A small image autoencoder, trained from scratch.
Model: 7.3M parameters, encoder norm groupnorm, encoder widths [64, 128, 256, 512], decoder norm groupnorm, decoder activation leaky_relu.
Data: trained on photos of plants, animals and fungi (iNaturalist), 155796 training examples.
Rows from block 8 of the encoder of a small image autoencoder, named by matrix and row number. Rows with one number belong to one channel. Each number is 128 + 24 x the weight over its row's rms, rounded and kept within 0 to 255. All counts start at 0. Numbers have three digits each. After the name is the row's rms in percent of the matrix's.
After each channel's rows are labels from the 100 images, of 14976, where the channel reaches its highest value: "colour at peak" is the nearest of a few named colours to the mean colour under the peak. Only what is clearly more common there than usual is listed. The data: photos of plants, animals and fungi (iNaturalist).
# c3: 3x3 conv (encoder.blocks.8.c3.weight, 512x256x3x3, each kernel summed), inputs 0-85
# c1: pointwise conv (encoder.blocks.8.c1.weight, 512x256x1x1), inputs 0-85

c3.344 043:134130136149109163147146150158133165158142138140154154128182085167140176146140172123117127131161157120149148137157130148180125147161125141153112178106142128160113135114135088109154115148146102148119140165140153160147155171128127131132118159175190140186124122
c1.344 077:152151108142126113145146135139111129133141125101141151113139088147114122149136132095134148130158132136139117143133149150164101138125151147145177119112158129110143139135114111117114121138104142110094150167132167151136145110097132135047144180171146150157104106
colour at peak: cyan

c3.307 051:141132128121104156134123101131106156190125151145130137137142096161144205149138119194152139177144146136132128179112137126147133158141103136161124120158151181174133155140132119127117130122142083137147144141124161124130138147129159129109123130135128136126124113
c1.307 087:133114128127101111120103110105083120173141160150123096124118097122120137133114130150130098133139148125132105146091113124151147161147115129143171102135143194142121158101042083133124130092113087134128128166127181106130145136127157131117116142157099132147149098
colour at peak: white

c3.196 063:134131145118136145132116134149120141098137141111119147098156137120113112128137149120122128107117134104128155158138117116113099134129127108115112120162138127147153128143149120136107151129124043133128121136111121159133116097132144130105117123116142145130129120
c1.196 097:128136136120129148125120129124134148124136145118093133120159124121137123117131114122143123123124169110130158155120138148118131094109115130120133113168138165112122159112156129144110142121088114121126132121129112113113123074145146126109107126176176158127147089
colour at peak: black

c3.206 091:134133116125156121123134141135141170128121138117123137144130139134153137131138137135142142143128103127114112127131113121109098161139215127159102144133121196097106124134124155140126124128100255142130107087131120122123115148164128127130157099118097114060127167
c1.206 111:123137101133150117118138163146169160092151131104145130140113111111165122104130103111130135095094106120107132165126091130113111131148181114166105143134122099110072129111128110102124109148105161148135085088134118156098094124139151124139151106109127115064122179
colour at peak: white

c3.455 043:145130117116070126140126124083104098090114091135110141151134165146129123133136102122141134138120124127126128118110171166109146113121065134092130148126123146131144128204114137131139118133125117143137118131144124111103118120130146120139144133152142122149134112
c1.455 079:135124129110105143142132134133096154119117145135111128117145134134119130113139113152132123128122118135105141112126180136122145122132091154112126171120128167173163150135101154133148092111163110123116167160129124069117091175122136139122107121153134157140118120
colour at peak: brown

c3.137 031:121139177136138138115138104095132103092128119096147116123141128116108105095111150108103134114113144138134129096139137124157117098193106135134131137150160104182142158113161137103098151156140056133145166168158203145129122139114128126098167149138108157138128138
c1.137 067:144138145115118146100109140135155100109152151099130132115112141131131130122139113132157149099100090174141097121136130115129148146183139123101107098121117111149122137141134114143126114087150121144149102189153201154139135153132131133125166163114097115087110171
colour at peak: white

c3.364 104:151140076106144145147149154143145160130140162108128113156143135109152131138146126148167156175137109109131141123147110118113110172160154130149110132123118138011049129104082139147135122141123145138141121149136138120147131195127148128109132131110119120129128153
c1.364 116:147140114115160147144145166177133135108131124099103111138132135097121105114141118107149126115111104114130142142145144139120094147150106125130102121102116115072090147108133142130141145125130133119122123160128129109114115155066146126090097118216118143090137141
colour at peak: white

c3.65 032:136121134119161136138143150121135093164128160153137122116127106150133123156131114158127134183152132127135141136126129140166148141145180115174115145152143173065064159158167126107107128133161224148123146148128121090098120073108125126134170139133139146075120132
c1.65 074:151121134133165137141144138153134130144126150139113137135134152125117128141131161119129120127103117175109162106103126170123147143144131126122111130134125125082102130175152106111154136171144147179169156127115135100101126124091159093109193148153112126103157130
colour at peak: white

c3.77 032:111138167134135121139140108109106121147133113146160115125154116132118182155131171118100132105140147132140139092099115130159139104144105142150144140151144153211159153110173161123115114141139045114141142129128161120091133113128155126094143123137079135140126128
c1.77 068:154122143116120127155139114127093137149132145123173148133135155120137146114126117126128137116122150119084090161144134146116136143155120124121118105139124115125136133105160148114122137120168127149145106079125160168091177117153160136160128112160108171143120142
colour at peak: yellow; orange

c3.68 063:141132169129153133136118145109112102096127124113133129155099153107150085125138126093151140102156125142123125118104148117106110074116091134150121138150129156067171136131210132131122136114127140126125134098111114105103127136112117130124137088138092123086126125
c1.68 098:141148121136193157146136176124136117175132135125156144135134142172117135180169130124121124166141131137140133156129129121143152077167178104133105140105120197109124122135133125113142140150116200146136131118126128106165112125115144135100169152107144120162133102
colour at peak: grey

c3.98 061:138106109124153165158100118141128161132132143162116146130127117128143147123136184125156131122131165130149156154112123117162149121126117141198148159129140093127132147124126109115105134135178161157107118160152144153104156137117139126123160141161180159185128118
c1.98 106:128123119134124122122121110138130124131124130145119138135130113127140126123130134124125131120127121153132140108127109100130134116145126164126117189113128123136123105125138084116149109077203120129085113155130124152153093130124104129122136143075142149153146121
colour at peak: pink

c3.288 039:091107080130103118106104097111140165147130148126102104117119098131120158140113084140121120165111121109121119134103080114124120127104225114153134112129111192093103097154116115122129097099112255118101137121123097141108118168121139130123093117125099138122125124
c1.288 070:134133115159138132122143118120123140155111140146128131107130147153134098130097105133161130118141093127140104130096129164104109112134139141123098150123098120105098117109145202099092110115103176107124112084096092113062145148141125113125134154117141125125160145
colour at peak: orange

c3.483 063:112126122130113139119139118125160108143132159138129122127134101119132146151134157117125136139168118109141124129165126124168104143142133095140095136092084138209123126114052065131123115158114114149115127146152121109153131111114097127098135144147181134136126135
c1.483 087:123125121106125131130147133109142120126119147150137141123135137091124107126152114135139127133132131120120100131156091120169115135134127128140144122132147126171125137109104126129105095159124152116069097135146111136186151118112136124128095149090179139092106119
colour at peak: cyan

c3.225 049:132132138114116125130124153117119125164116129119125150116112141101141118131114128119140132151132153109118135131095127152120130158139143121156130162138140147102135145083136138113113133131131241139131147152112114114088125087143134128147187150142157148061129134
c1.225 078:149092120130126125130123120126148119128119128132126130117115125102135134133124127115144111157105122107138126105093176129138113171112139127134151091105133113154116137118137149144120108150123133152141111099121100142074123120087141113107229120118149113098147119
colour at peak: green; yellow

c3.128 040:113150118122136128117139115120116103118137124108136103138129129132125129134146143113129129114146124129113159127140113117146152136094137102138158121139136079109141113114081121113148112141117138105122126109114089136124095102127122126097131147120098127132122126
c1.128 074:138137123113144111144131124131114125138137125108144163142142113122102127128128149146097141110124146153136133115134110127101102161108134106117132132126108161092132120143151120109135137123109143103141108056133146164076117110137136157147149080117077117095146141
colour at peak: orange

c3.233 050:147124150106128103136139126119111123148124133140120111123107160119152160134142120128129151146129131123138159115119148143132113144146113117184132150125130083156123125103156146116143156132117000147138133143099141099099116142110133126121131104107112115088125115
c1.233 081:115135133132128151108126118113127126121116117128137146121143158115148168132101111144132125123146135106126148113104103159112066130126133063131153138113170096141121101128156120126147120095130095145105137133107117131137113093212150129142117117101169124116141114
colour at peak: brown

c3.440 132:124132097135110134134129105139112115113123100129128137115110100089109065113132085111078117102129126118129120126119092125136109081133043125113120097112110109089095124125116117112130121127126054124132094124127139115115129109105123129128142118112108131122127122
c1.440 109:162142130147092153142128096149085126111141149151163186125118135091137099120130080131143150126139135082140107149130110121138112140138122103127139121125136162143109149135199125106136119145139144117130081119150141126125141142126121120119158119135132148109136099
colour at peak: green

c3.311 029:133118117116125134136112132110118145150146171142113120137123099144122143154131079150148125143145136121116101161104129113106130152095169138120150131143121133098147108173141140159141153121128159150124127127125092145107136119129173128146116103105158125100129118
c1.311 068:155131127155116127122079153156097147116130134131107111132130103152090148092138129125110131143115159139119123154120092099122111112066144133154138127132147173123143145129118153119135114128144137110124129147094073127157148088143171133138122126115143160123146073
colour at peak: brown; black

c3.442 039:138139127110104149145147135105115139122132152131123188135119129133153159134142098149118129181150150106118125117131147129120126167153188113134119137138146209145145150126155129132136124107129207129126149135104150128114142130140154132147149140074133136098127098
c1.442 092:132128129113148117145128123123120162092147119086123138106121098129148117132127126153124130106131166107097106095132156145120125099126101129134099123150117087161148118190120124128143133141144047143117141111110091140095096113093130121108175133103155129110108097
colour at peak: green

c3.236 047:112120135118099123124112100094089092131112096137123132120086138119120104117128107087136121098135123107126113122115133109121110112092056088125104109130133095169174118117162115119128119132121018124131121109146108103113128113122127124130133071147134125084129100
c1.236 080:111130091133129160100131105129092092144124118137126113109098158145120108121099136120125131118137141111146149144135130117156123130083096094113124138092098099171134117093122111121120113132111098114143114115160109081143120146105109177142164131153150157092152091
colour at peak: green; black

c3.2 127:112118125124063103107103090095083131132112161118118110118126119103118111114120123130154131137149118127116082095127141108102122132119103137119123110122119196051099103157133115146141129106105167100127143114136117138109116147126079128134091102130084117141127129
c1.2 161:155158122122116131127138095140148163148154175147161135147148167107150129119152135147171162175163111157133113145117104115091128149139083122108141129124117116090110125074123118126163095116101073134114124108120124142122120174132140129127127123116150136108121122
colour at peak: pink

c3.338 037:116128135172186143131132119148138138142151141125140129142190124189136178160150162155116127143117141143119117133127091125110138141140165141120126161161123137137158131096112134139117131111134086141100107102093127112117113146144135131102120128141056119124131164
c1.338 070:126151122129117147164120114147144124086143168120108146118143128165132141142128160138109144153116151122144134136110145146107135134146107126085143109122079110115142144103124151174108136155158117139135104100086095119125094130086103117097139103127129104157148167
colour at peak: orange

c3.367 060:127108108124105129117127122113135170098122132064120117152109170116136069104122109117137135128127113130133109132119100120117117113125159120120127109119126166024071127163101110117130125118120248119127128103113122128125110142119116125132125119130114130090127139
c1.367 088:135103127157097132109136136122155123110130116082110149141135134140149098123115080111130157093131084095140125144131084129128116101159164119168141144133107163053085134159093117143119112085130222158110133111111109104141115143134116129147152142140128144106127134
colour at peak: white

c3.496 126:110128093140104129130128110142111113115121116138119139115123100096106089114119098116093129100127130117133120106122111123140135099135052129116122098113117071083112129133135115123124127131129057130136113125136145115113139096117136129141145122119112137135128127
c1.496 116:108111077136065131142114112137105127122097142142117147136139091065109110116105078125142131126154136122141112137122106136156109150135165127110106107117121159044093150121117137099124132133134189138158097119146148134121131115128140114131161122126149148155121138
colour at peak: white

c3.74 034:137122128136135111138128135118140148163137150123106110132132122146124132139127103147134124157112114123120108105120132130117133122095180129175120121127108156011122112123129111141141134104101219154118127108108090139121133169138125127145142147106100089140135135
c1.74 074:122136132120146129125152137153142128164130142117118170128154109141107138151154117095148146163110112140156143111101138169141121108091158170140080147158096146057115143124104116166169125103146164154142120116126069093099119176088135133121142153140112114119144144
colour at peak: brown

c3.121 088:117110135128123104128122097132107124130119118137133119114105142109129146127130154121118139107153123101122110112133148128131096119102100122172097135094104166170115140079110131132121119140091107124134122109125091093124112154127110129089153111151140108151125102
c1.121 099:148141162109145123136136124135095124147118141156124156113120163084155138156156078139128168126126166107113118107172167126134123085157107153168108139148144164106141172121127159139136136130118119115155115154153129111168150097136135119114140133144177140140124135
colour at peak: pink; cyan

c3.240 050:110137121126138160122125152143141098125122112097119102134145133105146084123121118115132142154139151139131152128133108140138137123141146107096103133130114170120139125162061111137099116091127109120103097150078145069136116193101116120109112138137092121159135116
c1.240 104:126145133139140118148139144127150146127123124129125124124147145123140126109133111125129138144146126115135131115091140147121126121115139110129111116137127135103124147115096131125117109125127122151144132107124125098081100106107107125116124074255098085136153110
colour at peak: pink

c3.203 062:129110157135157126124118124136136120135119105116119083119150107135124103140136146103115134135122127164148158133073101127137192122151160145130146116134126126101091158131160145143118154173161092153158144167189150113094158151097147133133173148103153147136126117
c1.203 103:120113122141123129113107132115126131154134146127144134128128137126116159143133142126124124163130112131127130151075120150139255139129148128107136175121134124097123118129142135135139120143146120121116124158163141140143181130169115138194113083130119138139119116
colour at peak: brown

c3.484 036:124139110134155118133138130146123151146139154158117120129153148149138167155141118149129126139134128104105101135113133115121147140114196116138143127127128194131135102122110144138125122122119204131103136111100093125109109167146149120122170142088101113132136146
c1.484 077:081113132153143130145131111131149133144132115133126121115140150168158129129127146123109112137131111090162098131123156144139121110125115099124140109109162172128121148147105147138146147155092157137152128068142075102070109103124193131124179113104119118125125146
colour at peak: orange; yellow

c3.208 027:123105087127095138121113130087140116158111132116084123122113124131125111163119103122143121167098140128114106181132108125131116114111111117112129125138109090110111112098106128137108119129105136140151126145146099131152122130131148117135129138124187129090123121
c1.208 071:134139155118113142102140144108131136143144143093139177139144143097133128165153111121137139151142173104173110163116096142139145127110121095135122127110105099063117165162093125143110145155164118120127116101179082129129127108109155109132125167133168190112135114
colour at peak: black

c3.490 070:108122134109097131108109144145130136127126141112132127107144160140131160109127083159110141179146137121127125125108128127114101163136171115094126149121139172117161149110139140148146150149125167154136111146113131128076162165138143123150177140120159157088127127
c1.490 085:117130102113154114109139128119120140121127137108140103124119097119104137146101098139122117115121116150112131087114077100116110129111119095169100131133120119132131101142127106121134168181091102114142068132157118111107138126111131134155198135131185101141146113
colour at peak: green

c3.353 039:123124144129119148125127093091114124102127122134125142123108155127123096108111169112144119101131154130136134165123158137144131080146033118082144134137142064186163131139145121119163136141136000131144139126146134138119123127143155129125125118126158144137127097
c1.353 075:146143097132111121120131112136110098136129123132123164113127095120138126117114143123120144146138143140123176146117141132181142085153121111108146131149124120145129142158078139098162139136162118104117161133116123118105126142114180107110134148123121158100104095
colour at peak: black

c3.212 057:118103126139107109136118102122118115148124100108126120106101131128113191130125099147041114077135124115126110147125113125122147109112119116150117132098099154145148122100148082126137117131121117136119116118102126097113112158119117128132113131140152129141125110
c1.212 093:152086133128120109122122115107079101109100124093145139106115125088087136112128096121074111096128109118140126130133111131096166123145061134189144113123138143108111157108203122139114106153140107123093140136118146110131143100111135131134105139098150133141143130
colour at peak: cyan

c3.274 049:139120137111100121132134183140130135156129128131124145109127125125144107142125116108127131125154126112118142104092131156121134154129157111177111153126139155055131140093121143127121144122125238130125110142098114115080133085147119129143166120142154114106127104
c1.274 082:124145139151141154122142117135166112109159113122134116125130104105140131160099107091142122128122092136112120098116102126135133135118130108146151154110093164091122108107121109100131121155121131105109114159162100115105115136130104110075190152097198115121130082
colour at peak: green; cyan

c3.152 050:147128134107107129128129134101110129143120138148128177135119142135161137128130104126136136169128122121114129116080123128126127170040126124113127152121126171099150137106111135109138131140120164116138127081156046110087126107151134128147185103126146125139129117
c1.152 080:128115135105114133117136122109107119137125123111156088136130099139134108125133119146133143136100100148089144072119146129121131141068149104156114106123142161125139120140128130141131126154129132107153139107161071127101133109135124101103202107103117136140127127
colour at peak: green

c3.433 046:148142147107104131125139101107102180125135146094136138161135170153158112133129156143172152185124095111124143153119141111132121156117159133182147111121155181046142125132146149129102134119115217105113108108122128104123099071121124127118129121139132125147132117
c1.433 088:142138136087117114098140126109119091114119083119134140125100144137147092128153161132101103105097128095128127139124163095140131150156115130156111129138158146160112132157157140138088126083103121107121114139115144111161120087098090127137149125159124150109110167
colour at peak: pink

c3.478 052:120106100118124131098120097084130139113122146089138098141115114108147127126129075110113124172151103127127130125132113122133116125100195114148147101137124171071060115120109107117120106128122255115121120112096103129133100152101112129105128121102121122109134119
c1.478 088:141115121097118139124140131135175141095189095082136135126116090107176095110142126095134135107118120069137146106125158157138095075113133129128127105116135115085115110138134135099099087137112128129114088127134154101125100064166136117126152117142091122066104145
colour at peak: white

c3.147 033:117155133132152155139160121156151132120149139117151115152157096136138146128158104109128137148137121119139189113130099118135143137151172109172155125174157161072122132127122156119092102148150189094117150139128146099124127107118156135086109120133072135108132137
c1.147 070:136110120103129151164118162127148119154138135125152135148118131112112108114112132134113140139134153121148135100121121134112099105087115144110146142116140139103148145131110186118128137105112128096096133108143170130103143164149129132179130113159106116134135164
colour at peak: orange

c3.436 039:126124133144120146120122117122120138162127153151148152129157170162155172128113160157142141152152157104136105161143148122146142167152138126156111160094135131195152158120160116126170137149161132158153150136173153156137135168135152124161125139163192156176126141
c1.436 083:130131141118131122105122109077124123126116152144130144104127157124139156119103105158121112117140155082134128128156147132122142110133100119109138109154154086160113142109136097085134115136147079112090141190158127154162144107094125162137087154135161162167131118
colour at peak: cyan

c3.188 073:153142115143107117131136157128159148161139123141119107140148140144123133128131083139124133156128090120134137118129149147114126155102190148166124125128137236000050124147137123160123099142123228136122131120126108118126118186118132130127145131144121081167130123
c1.188 120:131131102174113122137138161143135141178133146143137113139196123160128154163143138138137140179134098145128150152117138126152135167098177150153126118115139180026102131137144139179140123113123194121116137106148127135119126190115158140131125102136142110171141085
colour at peak: brown

c3.460 064:129127078133117118125127157115151133145127146128115125138139113132128121126122066128135133169123114122123107112136101129097105138118201124130110109116112248000024119156111133147130109126113252126126116120125113116139136165125120126135132128116113116141128140
c1.460 106:137112096157132127124143162127183160192132136170107126123162129175147162138133146134142125181146095134119127155152122123130127141144212123139110101081148242032066143171128114136122096117116255118152111117128138103144120157118130129112134120117121124159127131
colour at peak: grey

c3.417 059:162141171113188112131125117103115125090129115121134099164135158094182103107142119097133146090153082108112118096135150120122123178186142138150140132136117168170197114155177146133122151151086172131127144159146167128113115139121138126145124146136103105144127138
c1.417 095:145146136097138113117102147108144143091137117107122095156124129103171114127130127104113149130138090132096157125105133100134108155103133106140134122136143173134136136166154139116104142133085142106159137118114114133103089170100172110147089145129081100141130097
colour at peak: black

c3.200 031:107137118114129128100132086111133095123125087085108091102142113112118138138106119071079123125114129111143166112111120129203137119120150121158116118145134097141104138119105132125142090141123148120111127112117105091106111137124138135077108145106063138141130145
c1.200 071:110151125150148157118127099137119136134151131112122117142115135133109130120116130126122126141117147096149157089096154129136138137112130130116125102106132124129131129130099175156105121119163092121150158094121119100105172143162187119136112113169069132100093153
colour at peak: orange

c3.332 054:115103118108118113115118103112104085110108123098132117128128133154108127133130139137102128130119138130116099093079105123127115126119099117106134126134109096159149127111106141108135114132130086113122136066142091117025125116118133130138163079140108145099125146
c1.332 069:141105139158133120115139151104123102101094129117136146127126142122161120138126099127122127159128159124121140095126101129176131153096125127135123123142123137118137086082102153133139137126121119131107140063137107146121117122121103102170187073103099117091101190
colour at peak: yellow

c3.425 058:114120132117121104115111129118102128118109152121121113098131154129121151131115109137130139150118147100121099115081142143102096135102156097112115141129117169112129133097116136094120127136124103120133139054131070097085097131141107117138188105145123161078127144
c1.425 084:145131136134132131125120133148125124134141140158123135098121133130119138123113149162122119115106109125125125124133134141107103119114149129172099134128102119106120126100105139132116134122127077149130089067125067132153110117108107128115199068136126127093130159
colour at peak: yellow

c3.404 040:118150124117099128127127133102094124182113147144133166121099114151140149149122129149155127176146125107110121129115109110110150141083170133129141139126129246117145129144091107119137120116135222117114137137114080136131121143138127123128163165118156129152129094
c1.404 088:149112126107123137115118113112081138117098139136118148100095085115095144148103123113130123137123115097088112105121086132097108126086106121132124145138143106165118116153121132106137138147117097132122118128153099138081136104125120120137186150122138111144107107
colour at peak: green

c3.61 038:118107110133104131100125152124147107132120151106107107113123080091122072113117088117137119104145107110125104133157115134110121111118137132074111144106123181065098121127077120109115131132107255131135117133123101121137114115134105125127122111138182121153132123
c1.61 065:111149129142139160103148123122123124132111108130130141145123157119133147131117119127100080127140116154128086151122100149113137093115166135116148122147112111116149126147163116117091115131098153126104124193158159108119154089126155085120134120137151122143087142
colour at peak: cyan; white

c3.412 298:116118113124134113122119115125125091108123090116115109110093110118113093113121125105083112084104113121123115110108093112122097100107074113108104094113110103133108116123123111110124126109096074106117098107110109115100106119093101128114103097110093111105129104
c1.412 119:148125133152164143182147193174170126103132097127144176122122145143126102102136166115079106123091166110158174146122101129124117118197142127127110138123129135130124129130150156122092144135138154141127136155114167116110125113124146130126136131116123137087134126
colour at peak: white

c3.284 036:111110151112122109113112092084081141173124097092127128129122120144136154153125126144111131134120144116127107131124106117129129094123094119134110129139142223206159122068107126127096104122138164087125139104128130107134121153114149122120151110112085147108126122
c1.284 073:145132113104132113113126121085113115154103108114104117121114119122127157156103125131133092127141117116089106144060124107127121127150104101128149113089107148191133103106094141143130148152095129096152126132135143140107122082134095144157191098104101164140101140
colour at peak: yellow

c3.119 112:142146142139139142138141165148145140130137144123138154129146126140127132134135114133143130155137142137133154148147127136142141146138200137162145151145141210113138139159164137150135139143142255160133156151132142148149150154155146129148139150145147143112128146
c1.119 124:130105142115140091104107118145082122070110089113119134083093088064136115111101121088107128077111116136111127114132122122141119057102161124137124140134106131142150121107159141117104176147141193164118154122096121142127142121147121117145117148165140134103119113
colour at peak: grey

c3.397 037:130117113131109140128129133166136091170120131145139137118118116129144118128123148118127126126176119138138113117137114142146125191133133109134104168101121141107146132128131104130164117137145177149153095137136128120141134183145114124143140136154179140127126110
c1.397 077:115127134176107141133135117148148120120141136150132083126114140119133085140101102092131142143104148137117158142118110107125184165114110144105161128106128119093133130119092101154118100178160152120157128172104080117162139133143078141112126123129188154127153102
colour at peak: cyan

c3.437 033:117147114140167111120122128128126105114133124121117103128135140129114117131112114122115113112120110115106110106123128122128135133121154106146136127152115116109134103140140121127136114135077179138085111091096122122090117175110122117118111152104095092125131145
c1.437 076:112140120153120133115116111147158115153119135112106121144123155128129138115142135127143121098080129130115078113112110111108079133120160135153119137127109099133138135125153135127133131105083148125089085099119113153114090181120148127166116115095097117125124117
colour at peak: brown

c3.493 044:140144111127142134134136144150112150127136147102130094140148121132115124122153115157132115153128137139131143149125114134114183127134185144108141069127122221131121143162114120145134146128137219151136132141114140117136161149100126134154126148113129123175134137
c1.493 098:120100117138142117132118156135136136135103118138122127130133116141130124125123125119130134130124133114144109141138108122114178145130131147121112210120095111102122117132139144123121148134118145174128112138173139158116113133098100136172153103115125125131119130
colour at peak: grey

c3.39 038:163143113119114145126147127084115128131123079102118125119107146129111124128132104112099128132117167070137126129163139150094087136132132117089124108130125137102103135112105157159141168142104125145147121135096110171139143091131139124122122131123150120164128165
c1.39 081:112123122134117095122125127149140122121126156140115151106138129134109142141130140126146129121109132166127121147155117162143090096137124125133138127122120132145131076124143155142171129117078157140128123162132107168125072066131133142109104101124120057102113155
colour at peak: pink; white

c3.312 287:106107112109109105115109103096112095107108090103108110109104098111100093109105105094092103082112119110126112117102107116121106085105057102093111104097114052135106115114119108098119116112108041107121107104112111123102115087110106128119111107122114121122128106
c1.312 140:144121140112123148122124140102090128135097121104121163101102152120108098115106087094140124126143156132169133160119109120145091108116144103125106115125124105119110149148144177112178126138140145128176125141139108127118154082151140137164146139118145153115116137
colour at peak: brown; black

c3.489 338:094099102115107109107106100101118107110110114111110111108104103112114113113106111116108109102113111114121108114110096111115108098106080108104106093095109089134105108115098097100105109102102058102111107117105110095107104087090103127109089120126112118098128095
c1.489 157:110092155140173111143130135084162131148118155154138181126134136153138147151120197121132122142151151126147153116146120122138133147149130136152147125132119167105140137155130121121078144154129171143142149172122153097128133086109117119144129171142172134102118130
colour at peak: grey

c3.373 030:082106114118138148104116086119096110115123131100144121125094083129122129111145144109112129130123140143124117110109048101142130114139136090084147117125119059186156124107111121087157120126114083124103129145130115126100122136116157121124134140144102143141125145
c1.373 065:106091117101167165124137131121104136136165173150177127134128122138112119162104136102144139140148146144099161144147103117145132093138131145104111170145129077119149149100127162101112102129117081106129094142135105126116111086121093104145159115127089131162149136
colour at peak: orange; yellow

c3.129 036:137131107128123103122116114101119132128123124124084080127138122129123117141122111121142130120120082138116084090144137132100109113104150114135105129136086175117081123161111117129143126111078160139118130104109094119148117173122099127100115116112113081118134128
c1.129 067:142137109142132126126140139146118120138104127102126126116157122145162131134095141114138146120114125140121088130115168089104136092105134114139086131106117110137107139143058146134161130120111180158117105104146105075142132141133145108092102116092142147101143116
colour at peak: brown

c3.153 093:130122108135106126124127136107135138168127156124120130132113157151125144133115084152136135186131110147129116118129121130115137164126210125135118121126122253000073116149104123151134105137115253133124112105134131105131129198134106125127141121133122114121129139
c1.153 106:118115108147115120129131134105140130191110149129119127121158120166116131151129111151130114191147118129111141146139116129148112132146184120146108120103118212050084149161109107152112131120105235143130096107129149123114101147126111122127129118140145084131131127
colour at peak: grey

c3.168 227:088106107128105108097105090110125102139119105138104105106116109123105121128104110116106111106114110115117092103109104100108099101092084108098100097104100125111096107115107097111115111115096095094114095095106104120108116096112095129111115103099108119108128094
c1.168 168:109142115195134131123139147127200105185144153173113146139176117169112156158121115153128130183168113088134128121148127119169128144100181147162114141124124208068099120156130143154111159129121201135126124114134112131133133113143106118149162123119122123133129137
colour at peak: grey

c3.166 067:147128145126111116136126124101107097104121089108122137127113159154122078137111141096131125099138112123132128090111155140151149099092105133096158124132132154114146114128149109125121130124133175117140133108143104127115120083141078127142110115163100123138125120
c1.166 092:162124124123112133156141189142134103109126110097163124171170114143114109104123104114140111118124121153138185131108141147163134139119117155118155148128155054077128122102122110145115126116136158119146105127115113141100124086124129129131136099133106109128137093
colour at peak: white; pink

c3.264 061:151137131154120134123130120152133113140119117128137132121142150129118156141128149120108125125144119119138148110142108132159103175087088109117084146106084196157137130119075123103141117147085067110139117109138074099139125119134113126107111123157166125166126112
c1.264 099:156148105144143112126160105120120122120129134122115146142118197141098134159133114129135152136101108134079104115161092138119105142096104103106119123101119150122115140116033096122125115156068106112115092102120102145166118173142076125105089123104180121159130103
colour at peak: cyan; blue