Weights of a small image autoencoder: adamw at rate 0.0016.
Rows from block 1 of the decoder of a small image autoencoder, named by matrix and row number. Rows with one number belong to one channel. Each number is 500 + 40 x the weight over its row's rms, rounded and kept within 0 to 999. All counts start at 0. Numbers have three digits each.
After each channel's rows are labels from the 100 images, of 14976, where the channel reaches its highest value: "peak at" is the part of the image that holds the peak; "top examples" is what is common among them. Only what is clearly more common there than usual is listed. The data: photos of plants, animals and fungi (iNaturalist).
# convs1: 3x3 conv (decoder.mid.1.convs.1.weight, 128x128x3x3, standardized in use, each kernel summed), inputs 0-63
# convs2: expand pointwise conv (decoder.mid.1.convs.2.weight, 256x128x1x1, standardized in use, transposed), outputs 0-51

convs1.99:518547445464500511496532461479477533576488530498522455485528475475427523461500514556512520524461528438489545508486487505493502468466429528507534508507492516491508499480542550481510496468528476
convs2.99:534502516489462472417497547517448545474477433518520459545468477493491464532518538459555483498572518481403520465476508494437512520461448494511552537509542596
peak at: bottom centre; bottom left
top examples: phylum Arthropoda; class Insecta; order Lepidoptera

convs1.0:492495486468515474543584543430499552461491500498543522508528498497497511502548492414480438466498435484661442464503521505467464500487547505522491497458435542501470511543490441520398465491484485
convs2.0:538493502537514544450481507457486465516534481473479522425509482526469436428508522500519474574544462491472486460524454503455456424513599551454485459455444506
peak at: centre; middle left
top examples: class Aves; order Accipitriformes

convs1.89:501497507545511531539524472390500527554505482515528452526470475490465539503457508558463448506469485485489496522466517444482495538495425527501514437514475458493504485520470502485478448494469461
convs2.89:496489570502501475497492539470480539477431515477427470529512446460466533436506493536532464500536456501458477491482559611427576392542538549509492381520457504
peak at: top left
top examples: phylum Arthropoda; class Insecta

convs1.19:517551486502492468522536520598494498559491507506494481520502484488417514503526486554498505547434478504508530522492493504532529430464401521561481488452536530461550540504527530505480493468490476
convs2.19:461454452462514540467516487543492515498454503538472465496501475508478481521510491565502445576461490490536500540515489506486442485527485461494471470532531482
peak at: top right
top examples: order Passeriformes

convs1.53:473535529411472534506468505457481444522532423528488535436499497530456510507470475479518549528404499474490515576501514527543523489480522545493538479475555516538527458606492480484554485521520523
convs2.53:526490465433522528476496516479498477479496505487546546521502448560558587543516515466517577541417492483559391547478447531528527437555519492529456512505492523
peak at: top centre
top examples: phylum Arthropoda; class Insecta

convs1.1:499501460497510480521438451578488380492477513386520471469488453462512485481527495501498483470482597573402535567553551563514469475440489462494483464554469479497535482499495529491513517524548511
convs2.1:477519526495457564515525523497502447433477530506512537543455547512449553443505528516489460458488531432525485493500504482521494484473571435543497512431462472
peak at: centre
top examples: phylum Chordata

convs1.25:549522403494523470527514463507524508514502503503523458496511450506433538485543472553493546485416529480504541547479497517527513450447392541525496462501517501496513465509541546477510512486531468
convs2.25:515513493489496471470576497481507504495513389486503468499512465505441472491510502542550512543485468487446474546481509495466491538541444582519540445532514496
peak at: bottom centre; bottom left
top examples: phylum Arthropoda; class Insecta

convs1.113:505533426501529463568546477492485549507536497483499444527484506492464529476502468508504525526495512448496500515492492490512501448482425502545496488469490523507510510528529522528500501448489471
convs2.113:544516508495535514497499557547359445471517485504525488497533545454453483619525470596505453531555525493522544534503501461492551507579417524385503489490456529
peak at: bottom centre; bottom right
top examples: class Aves; order Passeriformes

convs1.70:540539447511500504506554495497491525537480499507520450532500475461466536493538484549508485510457520432516518505511511530519530455483409506531513484517520488477529498521557542524526498507519483
convs2.70:560502530517545479452489557565554499483560540484528495510471491511533519492484460517488517516510539540513506533475513504432503525536451519463517600485539444
peak at: bottom left
top examples: order Passeriformes

convs1.4:505542481511506514498581490468508579479490529403505478440485409464490494510496484476509475481499546538707546559538564562484492493449513484492481465447449479498481473471448468452485474447452466
convs2.4:473500471562489491418498506490508544534512445480493410451489416520542465537446505550594472614481468556491537535517521510431509569466451514427481467549560478
peak at: centre
top examples: class Aves; phylum Chordata; order Accipitriformes

convs1.85:561524448523502505507533450526452519514527486477518439486505486487451520525528467541483527528473532459512473496519464528540489508490407493507538489492516512468492482485592508502537487494501470
convs2.85:429459464529460587576507578476514446515488499493506404501440456500479504469529527528488539498492524554505485455418462539460451558481472476511445594509521463
peak at: top right; bottom right
top examples: phylum Arthropoda; class Insecta

convs1.83:461531501529522521573519443481522529458514489503520482588518521555411442507471548367470421436514512507520474487429511505501485562518511524446447488517461499530439530531532497492497506492462461
convs2.83:405440450516499514473504484537517435485539480494519487445543491502459514544458560506547550514467479557480539558482500538519473534509472458530477552425471570
peak at: middle left
top examples: class Insecta; phylum Arthropoda